config.toml
model = "CTC audio transcriber"
input = "log_mel"
activation = "relu"
lr = 0.0011
steps = 4500
Rows from block 3 of a small CTC audio transcriber, named by matrix and row number. Rows with one number belong to one channel. Each number is 500 + 25 x the weight over its row's rms, rounded and kept within 0 to 999. All counts start at 0. Numbers have three digits each. After the name is the row's rms in percent of the matrix's.
Before each channel's rows are labels from the 100 clips, of 14976, where the channel reaches its highest value: "top examples" is what is common among them. Only what is clearly more common there than usual is listed. The data: short read English sentences (LibriTTS-R). In brackets: how many of the 100, against the usual share in percent.
# convs1: first pointwise conv (model.blocks.3.convs.1.weight, 288x192x1), inputs 0-63
# convs3: second pointwise conv (model.blocks.3.convs.3.weight, 288x288x1, transposed), outputs 0-57

top examples: voice: male (76 vs 46.2)
convs1.129 100:551461530497508537529471478512541515495550488503465476507514530488486482518506470541504481473465476550454487503450490516532502479492497503469519505501544494515502513513443483467484490460455492
convs3.129 097:501493514482504507480533474497518496525468536557492473478486490492492490515509480481490534502508493512526486446484520505519459512486509520525448489525438481498481482562505466

top examples: voice: female (96 vs 53.8)
convs1.19 096:542523502498464500539454534528526473513487474504492483526448453477472500532487499473538516493485489531476447488532493520529512485515508516498512553491535498515508443512484508493515524546494448
convs3.19 099:562536548486492453481466491474532465497505493515451447487481499454510511442482496526425476484489515529494438486491496538511544521515500550504495469550519459513519522475456484

top examples: voice: male (85 vs 46.2)
convs1.30 105:500546467460516526514467516544501543481485530495472561513531491566400486512479512466489498495505533489546505508489492488507497521498512496502443475439494525537505489481496483485515492477470534
convs3.30 104:530517503497438495465513495454457524505510531475503491504510491489473529517503506523527523542498504494511443487527495482497471490506489465536489547537529532498465462455440479

top examples: voice: male (81 vs 46.2)
convs1.208 099:445503521484501500510511523495500517484473500463475483494523422494483510503528477495495501474527500510541505484502475510519504555522478539494527470521553526496506513451498487517501490500484520
convs3.208 097:482503497576490469495501485486528487503545500473471507491472509523551486523500515470521502514495468481481512526484503509505534544494519494480533474533488478539511480488455505

top examples: voice: male (96 vs 46.2)
convs1.231 090:501503483513497543485466554496524527525546511522480503549472500508544522487528467495460470520499478530499483491494489508469498539445518508517517486525510464510502506522514479563475494461508456
convs3.231 096:480498537556470504480453450491521495505526460446497485498474516493480484478485499520490521491465430514485489535452534538536527486546520488544546462514488490470482462470521456

top examples: voice: male (95 vs 46.2)
convs1.60 091:530502496485502522510468483537507502504479501523518538501536500549482527493501486508491518492507553537505558484499474525471533482497463495545505488504483486498508533465480504477496541520468542
convs3.60 089:485524476464526522499527553469502541527520517479519534497534497492463531472512473491500509481483515504500527462515471505495524469476492489521507521454469458482528523475507571

top examples: voice: male (75 vs 46.2)
convs1.130 105:525555468474482477549477463545490483471494466508532524515485503484495509498497519504529457468547462494513456490472537494515507459512506485507491507458507482495408503488491498529432436506517505
convs3.130 100:503552477523482547527515526501453520501497481503533547519555451509497488490456492524503516523500517430496516469513436439552491470524496493496541535477511499511509536503505544

top examples: voice: female (81 vs 53.8)
convs1.57 091:492474513579513510484528540542493481478481516544490482499554520485478525478499531460490509507494498484526528442478480498487525460481519450523520486546517496514453451513476473505513498516468469
convs3.57 093:487502492488493505487525513506538547513475514522518506515512474507515503499535503512542457492518491455466499467480515536506513491512479501484427506509487511464456484511474483

top examples: voice: female (97 vs 53.8)
convs1.273 098:504482488496523516515493502503461545513506506543472476504491496480449495525542500470492449497491505495522500497511508516530481488474471467518499564498540521534495515493508497509498507517475530
convs3.273 099:481498517563488496512521467503475519527479512487460519481479507535522499461508457478456538498514488537519484501486540527530533504466508488483492471550480493541559538541473505

top examples: voice: female (83 vs 53.8)
convs1.259 094:492492516490479481477488508531466516516491494527544495495497479461483504491507508457472468475506504491478555471510550475456509501499486472499476525524509510531532530502514478451504477498519510
convs3.259 102:460516440465505526513501524476485473506487467503509529536504522478505469537488543501482510519494528437447534456463481504489436521502510529497511519481517503470497487480517514

top examples: voice: female (97 vs 53.8)
convs1.65 100:500508533510524438489505505485527484506522499473466486474477513495514482503494490468505517536480479482560510485460502512495473563484487460487496505516471449528539502531517471474486535512486499
convs3.65 097:498492510550494493476527538552474510500509530476470476505528524483527474501493498528504546528488540549513518530481526469531484470495467488516472501510554492491520522490498457

top examples: voice: female (81 vs 53.8)
convs1.145 101:461493517436517504457515472499457525495501495497507549458509534519475535522526500502473478480495485485492532521497522457496527485476504480492502523503545519437502522547535500499469484483484493
convs3.145 106:485524497486442467503466538478491497508501462501510466503513560483492464498495494502500469489474485534526475476504485495497471487526494497530489491463504510507487444515554500

top examples: voice: female (95 vs 53.8)
convs1.176 101:551468478515499454486494493514519486541549529471483480494529497554563480501493513492539529505485507525515509542507496510527481483520547508492407499491509533533542506502510521471516479475482489
convs3.176 096:527476485496495488492526460530492519518539513481454505539507536505486518491453509505514499467554524507472510491522532496483468508518493492490515508519542517557442483504491478

top examples: voice: female (95 vs 53.8)
convs1.257 101:474512506483408492487481506489528492507459523500512527518463496473494478500486491444497485473471464501480473529487488511450523476503479558533481476522516487470433482513494506517487530528477518
convs3.257 106:511519507522507505454521544495532537484499497485476475483497470485511517492552507476489481491489530515475518546522548493534510525470555544505484516479487488516504469473527503

top examples: voice: male (79 vs 46.2)
convs1.88 089:546485505472469525511458515550521503535531483515472523496486505482491504539502530518509495466497499533490524484508523490482513489517507482498550547463475531491527501512495472550482520524465496
convs3.88 098:514466512486507495512478497482477552497527507502471502509496538491522533519496506479521509492520462504525512529511505495468506483509544545539513523515499513565495489484499500

top examples: voice: male (80 vs 46.2)
convs1.74 094:459515550449506495474551534582482469513505497491467481503482482493490489534483576509493489522527511531490526473460473516458519521477514531504468479528485455481492486498480511486537456463453483
convs3.74 104:496530483502539487490527524463496497499514462538495508516491507489480512536498549501505492485523486488468515524476471505477499509491518494489518497496496513482504504474497444

top examples: voice: male (72 vs 46.2)
convs1.207 094:486478460522544493506497538507539508515504507469524497543474468511481510509531505509507485486544500506470438507483514488540484500455469564516553521489561473508512516532511517528506484494485509
convs3.207 100:538452506564500503509525539531471521511508509453538442469493496510502535508516519465498507525553518448512504525476499476516532511495490499527464462523491534536514513484490493

top examples: voice: male (89 vs 46.2)
convs1.127 102:508459490552502551480517484510520516510495544521524458523523513486530496525497508573512516481545505499535513475461521463485523506529481487474505492482519498562503512475527485481503450519464525
convs3.127 100:476497505512536498496458476479499449497529513475461465486502528517477477472511499480499535455491498518521496458516532467552505452481536517495517492520546464499447461533517474

top examples: voice: female (90 vs 53.8)
convs1.72 100:451509477518490491505500538525544516519502475515498537517507498495484517515531505504489537503472482499514459501501475467530494483479499520467458447485500521538499454501470520524475526491469502
convs3.72 098:502529525515474457517477481505494520518511485530475501507506499536497471475479486502427458496511545471545475485508529516546505500519512520523491451537531491547535522489486492

top examples: voice: female (89 vs 53.8); the word "i" (40 vs 18.6)
convs1.244 096:563497504512513472547495564523496490491510492491513503529504460506522524497501444485488445508464535468457473502543472477475490544447458540520515511478493503516505495497504476496493482553496527
convs3.244 106:525476451520501509454517466469479536510473468472570504500481485489497531515492502469463502514512448504504488501509529484457503566474485481517517480504534494493500494507484510

top examples: voice: male (93 vs 46.2)
convs1.156 093:476502448531495544502523492487506494514475474494460513524522515528501498487506521510503505451517463493494533502478473543521522511556521503462514501457500524522499550486501521566452487497489503
convs3.156 097:504495504494460470506520483534507484491505496457488461541535456524492478490481467508499458490491522479490455468516464485513440519513481510530521516514467463496487515485487474

top examples: voice: female (97 vs 53.8)
convs1.272 104:452557496515517529474480519458510499494502489502510533520519470505512521524471492489464528491541510498511478524479510569419513537514505477516466471513523505511528472497517532485514534520479489
convs3.272 102:475497530508511462494440528488517499508538501467493484465499508468481516484514494496468551491507510490518484516509494497532514502510486514461500501582500488519499545495462489

top examples: voice: female (82 vs 53.8)
convs1.191 099:542521468491523475513505493505508459483498455476538466494543485513426516502507487459546506456509482495504516499495493488555482539487512474541564515504505561497480459476500531528509447529538457
convs3.191 103:541491520498486528545493525485521527498510498449507526495522539494521566527494538481492520506499498487491522492483478512512503528476467526512462491450515506512450497499452505

top examples: voice: male (75 vs 46.2); the word "was" (25 vs 9.6)
convs1.186 094:537548424519485482542513497524514487476470512486554556509496483514462485514514530493507516503469483481490495523462471494478513458490471482510469474478493484522476469520526500510514452513515487
convs3.186 093:493514491489451488476487524483491517496443510552524517492520542440499509496482512516506508486494499460495517474529468510491513463493471493512482510497521501526517518472500512

top examples: voice: female (97 vs 53.8); the word "what" (44 vs 5)
convs1.44 096:477526477510498482510489518566488518523481504453524543515497474509507533524505477506512490514484479508505517447514499524462554479483532438462473515502496499468498457466518509509480444510552468
convs3.44 099:492491499475506497516469487523505512498509476476496544492485523498507519482526470499473519476499476481478446509562507533537496502555509499508537488484532501513519475488506497

top examples: voice: female (95 vs 53.8)
convs1.149 101:526496499503479505480476474490484527513494564501514499494482523532549549558474481516488476472544514526523537488497530509514503502513500479455511465508484529520529468476531466522524503501481503
convs3.149 095:482514469471528492468516486515491512466508486504483537476520492526481533485473478504491462536519486529474488525451468511515479464493544456491474451449493495471516537514516496

top examples: voice: female (86 vs 53.8)
convs1.37 105:497497558489538548496514479521500458492472471535474541482512495447469516551502519503531508546461494513508464503551460481501476498498478490471489517471490497490478469490551456489501553473489509
convs3.37 097:448517476489511488480512497514492514484490511518551494525487461482502545512529492508485521493517505528460521467488502506501530535517476512468524531463520515538448499519469499

top examples: voice: female (90 vs 53.8)
convs1.249 102:461508517500470494497486513510457499479473528514471508475519538531489462517494527466520509487525530510508511526504511511514467473520485486528485468497501522506518493548533471497465547499505509
convs3.249 099:485504532470462483471491510518477498482485528516511470496516485476502494514516504539503500518428479555522505491490518478479503497540491526464450453497486514521476508477467515

top examples: voice: female (99 vs 53.8)
convs1.139 093:478519512520492480520477452494475500474487492527461507478523455464438516482498470468518467500469471546512489510525510499450546489477485514556530468481474506518468517515483482515504483517528555
convs3.139 095:503527456512523496489540541496489504494487479473503500497482499499496468518540463482538494538494475485471487497529487525539504450490526482498520511481530561501492514560510490

top examples: voice: male (78 vs 46.2)
convs1.16 102:512490500542506524520460508530475512495479511545510530515488502500496496474535508485524518455532435542502497520472525475496535488504460482468518529490511505489531509498498507533515489496482474
convs3.16 087:476522523528533513508506550498522509483543521459495509496515452487471495530514514521511539493504497487512531519535551493490512491499517498478452535506488453513483511486483503