python train.py --model="CTC audio transcriber" --dataset="short read English sentences (LibriTTS-R)" --train_examples=26041 --gain_aug_db=6 --n_mels=80 --hop_length=160 --input="log_mel" --spec_augment=true --win_length=512 --tokenizer="char" --vocab_size=32 --arch="quartznet" --norm="groupnorm" --activation="relu" --weight_standardization=false --channel_attention="se" --depths=[3, 3, 3] --kernel_size=11 --stem="single" --widths=[192, 288, 432] --init="xavier_uniform" --residual_init="zero_last" --optimizer="adam_atan2" --lr=0.0011 --beta1=0.8 --beta2=0.98 --grad_clip=1.0 --steps=4500 --batch_size=64 --epochs=11.1 --lr_schedule="cosine" --final_lr_fraction=0.1 --warmup_steps=900 --weight_decay=0.4
Rows from block 3 of a small CTC audio transcriber, named by matrix and row number. Rows with one number belong to one channel. Each number is 500 + 50 x the weight over its row's rms, rounded and kept within 0 to 999. All counts start at 0. Numbers have three digits each.
Before each channel's rows are labels from the 100 clips, of 14976, where the channel reaches its highest value: "responds to" is what is common among them. Only what is clearly more common there than usual is listed. The data: short read English sentences (LibriTTS-R).
# convs1: first pointwise conv (model.blocks.3.convs.1.weight, 288x192x1), inputs 64-127
# convs3: second pointwise conv (model.blocks.3.convs.3.weight, 288x288x1, transposed), outputs 58-115

responds to: voice: female
convs1.139:559387525502518486520504529533513518550569466519506564516452482502461456482490540501529453568479425474583486419567542454424472492498561542589516506445434470477480461526577560492449491468435591
convs3.139:476511534499433489365534553504508562497462520539551534454550438495546456601507505513424480474589495482557541472481528493558543409489582531512483562454472452536401435525509526

responds to: voice: female
convs1.65:423548464543514579548571430564427505445559464523523543461533451465512496500503523513462518516467551443439544462506584482547519529479423454498558462492615588496520358534626509584443506464477512
convs3.65:514496436450475570481452432514497470524624529485484428599530509446530434510521554478538520528455537544457560490553499487437423529582506560457514540551439463453543438422552519

responds to: voice: male
convs1.258:503475462513429545450470539554473446515477528551449530459572577522490543592543523528481480496569552416557436535573513478487506552474441528498498522508521416519416450598520539504506403529507530
convs3.258:439466605521585530504553485483481508419509517557445538559569544553513487480556502369440596495564567493564420480518505542470472444521569490542481491550519483578589512561537556

responds to: voice: female
convs1.62:492514465477492513543511533430504517437496440479494463543451460477551540411480520461411481496509590445446500503497498506526514534509406413506470498453521439517506508465488487531458486501594525
convs3.62:485511467559440464453472488415498417537540538582490544598466476543442534494524477477528416484590484486557434558527499535480522499461534464504526483513508453555525400442515447

responds to: voice: female
convs1.142:492525507444561499542530526467562483485460492487495436374413465514509539485481489461506535462436506506534472488526529518484501553464519475565572484526501505456605476552564519466588518462449555
convs3.142:519522524446605455450465484602481512541442493488408490508552508468451519458409531588547536485475576533539607489519477509569531435469514531554559423587507533528399541610512474

responds to: voice: female
convs1.5:392502480609488451510440464621476540432456571504527515470460533479446575387500476501517554495464559558468531515404490510442581548491500482575542576481609442446428454486543501587469444451529546
convs3.5:543506457525488607442469437533444576426545489561484589559582528521583543506472543396422549403445496531577515495453517519512413487524496512553561495427514492506592471424506522

responds to: voice: male
convs1.102:482452565473500548518576532489494512560466442547505556530488533565466604573500502532502485480515462683456524492589497531527533538428595594434497493532446564495519484519544554409531512470477512
convs3.102:382498493490475511465523463521553456557522461505490546370506487468565533535451525493482361513535470514529496486430451508462541605401494481552562411433524473520531473453466457

responds to: voice: male
convs1.56:420469544492451479533575556467439572502452475528451504484489515423510598480454439487552431508497652370504570465505568491366500489412533435455558471535508546560501572426486478488522490557550524
convs3.56:497521454566489564419404495423498525520472530459556520480522389502549471420474449514537515546616475497581412387520396556542452492493419468460461442409500540566425501576496415

responds to: voice: male
convs1.16:575514551464483469482406489470599503469454539587469573498538547556534420518507437519478482463473389431414541497454535549519453460494504521498512431483419489440470485559475529536381508503436516
convs3.16:570569522472561442469512431478462545538631555492472568480511480464396482469453483380513592554450476603537493416499537489529452461410473535522480534499412524459545528453524585

responds to: voice: female
convs1.136:441470579533467452426561568393511496497529539515571454426430405518537585469512426577548470483444479563465547505489529456532473516504484467436477466426519498547513486501429452407482464426469511
convs3.136:486572558405483501388478539523455517562494531499552439494591510514527515388445498476548520536488568466526468496539483506513430476521496482486563479523516486468460507476550498

responds to: voice: female
convs1.63:436529559401528528515512464551484569490467500546539529519490502490486490525493524460531485460464401570564431479621571555498513432497568639569467468469436419498545462498503489618451557488556521
convs3.63:498532463546569524576422490431571534488507575484548509493514435617557394543420488573430404511499535580457475518452492448526537517415471526428497544531579566516540576603505517

responds to: voice: female
convs1.14:511587440457518450469470574466529459460534517547501476491562555520556566586506518466475420594493520441513592414422501486547588422493536481530481474524460496560506510437476515594521538502428463
convs3.14:420377509560548496467511506437370470502505425556557447538442482487483471484603483474443628421599484494507494501472483543553424369600569501449518497622515421500547570585503591

responds to: voice: male
convs1.51:452474547551451530381535513521538466509506500455469501455502457521525502445475469524466439518470525407435507450565467510302546541507451506532454489481581552460513511500587482479555432469476456
convs3.51:595540530573511491460415517429404508404602555497439545472555501471535564433509562611561511503502435568558552486523443580466419438431468517504570498489502534556414515505529567

responds to: voice: female
convs1.263:588507482558511445570568502474440556600482520522577440417497464509372524497473522438516509512464431461444555503488591472528552482504518475516459507441554516596552567452430539507451472507538475
convs3.263:479574417402480508523554468503495513507469475521503532548493510438502441491490547430486517506447511470523398469423503580493449573511532516606616525494418510499539457474499442

responds to: voice: male
convs1.198:568437507450497447475552578527560437528451561512482567539417520463455467520455521448467501547537464427552518467489411504514512422446464437453490510429483516507420469441456452541454550556503501
convs3.198:531515503531409509463522507423510488553518501560457531463436541538527468429526514553614319577532476540518476448510471458471522523553418483497526526431454470504450439515418499

responds to: voice: female; the word "what"
convs1.44:587571529537455404498460453495491456484506425493527382503577532534520417506543501485462468599486532499561536545458489490420503470493498485578476548547524470471469412534535473486479538560521506
convs3.44:495519440507482449551515444557576515525541500576522574473441586498534534487548521568515537452482494406407542470482561565519558450472522578498520524455474417514458473396616440

responds to: voice: female
convs1.117:437537565564485601453486462546441522384478507499463463610419503499557467466569516478605527485438464564470439554556491493461556457483498449560427491536432512427484396505492486523579434405374469
convs3.117:522463511569383493421574425408541447533554407481397497487511462517514498560516535622522484503578442452515544485569408484510488460570465473337446573516498436517533486556463550

responds to: voice: male
convs1.207:535475477463423600603486561478541438467532411579534498414494524508508549529519535436493454550454438486510558486432490476545480522433437490524458506549501505512519498585498396463518453481533510
convs3.207:538530563505487492549468533473595483569382550496482518553449503466537514477530526572496557448548585513442541537515510468486533449472471536500463539546557421479460547540552436

responds to: voice: female
convs1.155:449499475543429508454498556555541527418497428458503502434403458435490515512442560495534500518498540552424544488477418400427491588441549426518498532471573543566502497600485515430565443506494419
convs3.155:497461534506531535559427539496446564586456598489601587543469515446436564591507475517508518514437581557493497494474512484466504476442488506513460506554605467524444519515565486

responds to: voice: male
convs1.120:492527549556481531437533450539515569496521448431466501458566525503429575549538401561495480482536509420477540489466521570430452444591501543514522596468538509435556363476543439516452448506458491
convs3.120:518435490420502540451528490427464574551546515446440501515603469411478459494421479474537530576503477473493529530529604561521472513524481570496522556477467491449480491513553380

responds to: voice: female
convs1.99:453483623556487470490461476515402522470453413508529450559454507477499482512522531487566459446580435649509454422578527506423442566452486595573471411507482466420459464463562578490462568473475479
convs3.99:583456559481518501498412574503425552543433546578506516472522469425470623466470478479558520493356549480524486512524578558511405569410435530496450429476429462511462542510569513

responds to: voice: male
convs1.236:544544502503483484478512459552507389519451513497482538427585546475465497444510489522490492434505465520501401398505516574590525569564482381590467420447555418480434559435498488548535546460472538
convs3.236:562510479528514524475606522437553499549502411449496559578522515576421497526423480580466470505444494492494515483468593550552449487544478454518501485362409432448490488531492485

responds to: voice: female
convs1.262:537483473595535564548503492523456528513489438531462413482505533443401437457503519492514454585581486539462476512479573444436579523541550466430527426436503597430479524549589371499592509558509504
convs3.262:463484590465568555492517514539570492530441470410465474468537510469519467511530554560526564521561487536517473593511484490435529530473457544494522495502514492408505518430421509

responds to: voice: male
convs1.60:484532515486388514511472479522564559460533556494439529573543555475509460441437480497459443525558553369618572513434483368466600419399531473436518545483502498434503467450549566593519525394433479
convs3.60:532512510517486480487516482506521450499518520484575482422559433549410504541496544506492444522456499419502481527474506578519539488556487521484467598371549466451482445462412520

responds to: voice: male
convs1.173:445511479474561522433495506444507490572456434586524477440530467482550529490569465585531494527572469342517488439482433407497470458515549534521475522542589634492471430390573582540527451490534556
convs3.173:467409521418528521542458529527520464543473475478399464470468523440523462502550527541467475508434417536500466435602486497473541454517529450617513497498499456512502463515484506

responds to: voice: female
convs1.249:535428470456563553540495596413507536559506504547582374436460566507561511429555492529495490444444433536502529458479431531518496512586529330522578445421511479466486412469402556495512487485464577
convs3.249:483460490489530469472523523439572547493506548464559474401514428550566618535582565516483506588399517498566517467446443489529489481491438502500480544511487515467485489496396479

responds to: voice: male
convs1.29:435543462444455463460403394481478522528440345495578594456582597504476498419521476494533506476389476490450522465464526513508464350549552380480481554589585512440466428485550474513527491508418481
convs3.29:534459527534566524532503484437392576524418545544505528480473513432451584455432517516461498546532516508484518535462522532542451504437552435586446545543556565649503406555503465

responds to: voice: female
convs1.273:458487507537589544462366526533499547547516678513583484482512547473390521476497486476441507589416449494507467560400431447458545420516530557578547426508484574558471476484463505570444536581495441
convs3.273:561491445507491453592506465539477531521581493626569502524628441445603524502459522363501481478529513512476535501521536438521432448560462552631518455486415543403465452511509478

responds to: voice: male
convs1.88:490572598595488463423462488459444519537500440502561565501517500511494498536538511611482419528492533557449501590580444561643555495529480538505474456467515453426488574488412525557421532485495539
convs3.88:534611506499503500490471503506436441505535609563495471501564499426425461515448538459521453502569506582477469481556538486506455477482513565557461503605432485504561490561568496

responds to: voice: male; the word "and"
convs1.109:651481553543567481472549575499474531512496460588491615484458549520503432498559503494526505465526582446478444494491533393530529435483523332471414479499530563471503400513412424451414407522515430
convs3.109:532424473442506527473371582485558473487537583487624402512436417515556483473475488496539510568490490498484506611535467558439468482497489502475430444536583461502507528451471513

responds to: voice: male
convs1.130:478532571450552519505497464551490446459502458441518530534538441514506526536524452491551481514486479489607533526559542473557496507575484409405517530584486517443459533452501547439504553507510516
convs3.130:555486528488536441538558516488592403499391450443530535453446599565584544420553492548526487493523430414562475525443414614472486457458567495495401520424491530496442503441466503

responds to: voice: male
convs1.174:613478471486443512470482470524505540423518455538481493492488522437486468472433500468552456485384521503647479441457453429563457486520437420464450523532546506511454525578447524422503582518443417
convs3.174:583496499492431559479534524523581505496554494456505512446591483482517509589473508498520427468466537512525534517529542427569463544492433481472504565402507552428524517470458401

responds to: voice: female
convs1.250:480533425467446490589408529487472482554585503518466621533483555499506503428470570480509369492542558455550436529506466495529549582474499487566485495428464486527471543500630492537504459451466531
convs3.250:433427466438543427477531437580529422476577509531478509545553473490566535504500461405432506598513435486462522497521479593546528425484551475513471521560460490533474516508479434

responds to: voice: female
convs1.46:507484529431512459485435511495557494501440442575502441620529486532532516467504478491366369525585510561461540522442504513536535541484522476555543503525475451523516489496468508489519461593479411
convs3.46:511543595475548540579501479505474493513559396559415520498434507469441392441464499482477524469465536473443596497477454554527470497506494504505470485445376547524499545492519584

responds to: voice: female
convs1.141:665474572526421526493510502573549561550514594492547502511487497436518481517472499523485540534417520537477485479431417505495586523453539373462534481545532470560428460580487490374471458538573528
convs3.141:504486473452515469421559429490549497570496352398498461443422565505527519443502481415353559517466413509530465544483478589469533498557622494581515545399531548554503468481449443

responds to: voice: male
convs1.42:523570516470493400611458521488551517476492490564449554385410520494511420470466539501478450452513533602463477508508577397622573575472490564419483473522495581580510517535488595515451544487557428
convs3.42:601542513413540520453529423550522492573558502448509454518520568468527463447487540494535477590531497481610522480510509422403556596527506569543468525542430494448473480450492543