A small CTC audio transcriber, trained from scratch.
Model: 2.32M parameters, log mel input, arch quartznet.
Training: adam_atan2 at rate 0.0011, batches of 64.
Data: trained on short read English sentences (LibriTTS-R), 26041 training examples, 11.1 epochs.
Rows from block 3 of a small CTC audio transcriber, named by matrix and row number. Rows with one number belong to one channel. Each number is 50 + 12 x the weight over its row's rms, rounded and kept within 0 to 99. All counts start at 0.
After each channel's rows are labels from the 100 clips, of 14976, where the channel reaches its highest value: "strongest on" is what is common among them. Only what is clearly more common there than usual is listed. The data: short read English sentences (LibriTTS-R).
# convs1: first pointwise conv (model.blocks.3.convs.1.weight, 288x192x1), inputs 128-191
# convs3: second pointwise conv (model.blocks.3.convs.3.weight, 288x288x1, transposed), outputs 116-173

convs1.51:81 38 43 69 79 35 66 65 47 40 52 48 66 49 63 48 59 65 56 48 44 46 47 53 65 41 58 54 40 65 46 37 45 36 48 39 68 36 52 49 62 68 22 36 54 57 35 52 60 52 42 36 44 64 48 63 57 32 53 49 41 45 54 36
convs3.51:52 56 58 63 53 70 49 45 45 62 35 58 43 36 62 45 68 61 80 44 55 50 38 42 47 44 47 66 47 53 72 48 44 63 45 53 42 70 31 49 43 84 47 49 22 49 66 54 48 56 37 38 62 29 44 51 44 51
strongest on: voice: male

convs1.17:54 52 63 32 43 44 55 24 44 54 61 51 62 50 50 63 56 50 51 57 32 65 52 41 23 61 51 49 57 25 60 64 39 35 38 55 68 58 57 50 59 73 60 56 44 23 60 46 69 38 34 50 41 61 45 43 61 42 46 53 66 36 44 40
convs3.17:67 64 70 55 66 48 53 81 70 42 56 53 62 68 68 51 51 49 67 66 67 61 62 58 85 43 58 48 37 61 54 59 21 34 54 41 44 51 34 47 51 52 43 70 63 53 33 47 45 47 53 67 48 60 65 41 32 45
strongest on: voice: male

convs1.181:73 65 41 34 63 33 38 66 36 42 48 29 54 50 44 31 54 41 70 22 60 41 48 67 34 52 39 72 52 54 65 72 58 44 58 41 33 46 65 52 42 35 50 49 73 49 44 43 71 53 43 55 44 38 56 42 55 43 41 74 67 76 43 49
convs3.181:84 68 44 72 55 60 52 52 51 37 46 40 50 46 29 56 66 44 81 21 69 58 22 45 45 52 53 49 50 42 55 22 40 34 64 59 38 52 47 60 59 37 65 55 59 53 54 42 48 50 73 48 66 44 65 50 60 42
strongest on: voice: male

convs1.46:44 37 45 40 49 47 56 43 56 29 58 62 28 55 43 47 32 44 84 42 50 37 63 50 33 49 55 59 50 43 57 29 43 47 42 37 47 48 44 42 40 48 59 39 42 68 52 57 53 50 73 49 61 60 54 40 29 44 30 23 45 32 58 55
convs3.46:49 42 51 55 45 49 55 45 45 53 31 30 36 43 51 51 61 40 60 41 65 45 25 47 35 39 51 37 51 55 33 31 34 41 58 50 57 42 68 55 45 54 82 33 48 61 52 58 36 53 43 46 48 68 55 42 62 64
strongest on: voice: female

convs1.209:59 44 48 34 66 57 65 51 59 64 59 43 39 47 58 23 48 65 18 56 40 66 42 43 56 36 38 47 48 56 50 57 51 50 89 82 60 63 53 44 51 53 51 62 75 28 47 64 62 48 39 50 53 63 61 46 35 44 55 43 64 68 62 43
convs3.209:45 62 66 35 43 75 46 56 65 43 60 50 71 48 76 43 44 50 53 51 61 51 42 59 39 56 44 43 59 39 65 40 42 35 32 51 46 55 51 29 55 54 45 55 37 38 43 50 35 53 45 41 56 38 41 79 47 49
strongest on: voice: female

convs1.183:59 55 44 28 47 57 48 47 51 55 44 63 39 45 56 46 32 60 27 57 57 58 44 43 44 50 48 45 57 28 43 64 55 38 62 43 70 33 48 47 32 36 67 66 41 41 68 61 36 51 43 61 44 54 49 64 49 69 51 46 50 36 70 65
convs3.183:46 45 54 57 47 59 41 58 57 38 30 35 65 41 56 48 31 55 82 49 49 81 45 51 60 58 44 68 49 40 37 61 52 50 63 53 64 61 70 29 56 60 72 64 39 49 38 59 57 68 51 43 63 38 39 58 40 67
strongest on: voice: female

convs1.212:53 55 31 41 37 69 45 57 59 46 54 63 39 52 47 51 25 58 71 51 42 46 37 55 49 28 69 34 61 38 44 45 54 59 27 41 46 60 37 68 37 57 34 54 55 77 58 57 78 45 46 62 58 48 40 44 53 44 40 34 62 32 51 53
convs3.212:37 25 55 58 60 41 69 41 27 36 56 53 35 50 62 34 31 37 41 51 36 48 49 48 56 44 39 43 56 46 61 67 66 64 60 60 76 40 42 47 66 34 36 49 44 42 66 40 73 71 42 56 58 52 52 23 65 51
strongest on: voice: female

convs1.186:52 41 51 67 53 21 71 48 43 46 25 65 37 43 64 43 61 47 56 67 49 57 40 72 72 55 48 39 64 45 40 37 41 67 48 51 57 68 56 57 58 51 68 57 33 47 44 75 41 57 51 39 37 73 54 56 55 54 49 54 51 50 76 45
convs3.186:66 49 51 43 46 65 57 64 49 47 49 38 34 47 41 67 41 52 49 58 35 27 69 59 70 32 71 34 73 27 29 70 45 50 38 41 58 37 59 32 63 40 58 36 28 33 30 25 48 40 41 50 55 55 37 49 57 56
strongest on: voice: male; the word "was"

convs1.247:48 61 49 59 39 59 36 64 44 41 64 47 44 55 44 16 56 48 74 48 48 52 66 55 64 43 41 62 52 60 70 27 58 51 66 50 46 24 31 52 55 51 59 49 50 56 50 52 63 31 36 46 56 65 40 57 51 73 47 74 40 31 50 66
convs3.247:29 64 52 40 53 74 52 46 59 53 12 60 47 42 63 44 55 51 69 72 55 54 59 50 53 41 54 40 51 58 60 64 68 51 49 38 47 41 38 56 58 50 49 77 58 55 54 60 63 40 64 48 69 55 55 49 52 49
strongest on: voice: male; the word "was"

convs1.277:74 52 47 49 53 71 43 64 46 52 53 64 30 53 56 65 51 57 33 61 44 63 52 53 55 49 55 24 62 47 42 45 71 33 62 68 56 59 50 49 52 64 35 67 45 57 56 54 60 56 41 55 40 59 74 36 61 26 41 61 72 50 32 51
convs3.277:52 45 35 37 74 46 46 58 21 51 72 77 65 55 58 44 33 51 43 43 30 55 61 36 55 31 56 61 65 51 62 36 53 51 57 36 40 45 47 52 64 56 65 33 42 40 70 71 36 43 47 63 47 72 55 49 58 67
strongest on: voice: female

convs1.287:51 52 67 59 47 72 37 36 54 76 30 48 44 71 55 60 38 38 62 56 33 42 35 48 33 50 46 67 60 45 38 34 74 31 45 69 57 58 67 37 57 30 56 60 53 38 35 67 54 43 67 59 37 31 62 48 47 47 52 58 49 72 46 53
convs3.287:45 35 36 40 73 36 42 42 41 48 37 36 53 48 61 42 54 70 27 66 50 65 31 42 62 49 44 50 62 45 53 53 63 50 50 46 54 42 53 38 39 50 22 46 41 34 51 40 48 37 49 36 62 30 61 41 40 63
strongest on: voice: female

convs1.231:63 64 36 67 55 43 52 42 54 28 40 42 64 43 61 62 61 44 55 36 35 40 38 43 43 43 58 48 68 60 46 63 65 31 38 75 74 42 54 55 46 51 47 55 42 54 51 65 44 29 68 38 44 53 71 50 35 57 33 54 39 35 58 32
convs3.231:35 44 33 51 68 29 49 44 30 34 63 70 57 63 32 52 35 40 57 69 49 44 59 61 57 65 47 53 35 41 56 59 61 50 47 56 40 62 57 51 72 39 57 55 62 36 51 60 44 51 56 60 57 64 45 27 48 48
strongest on: voice: male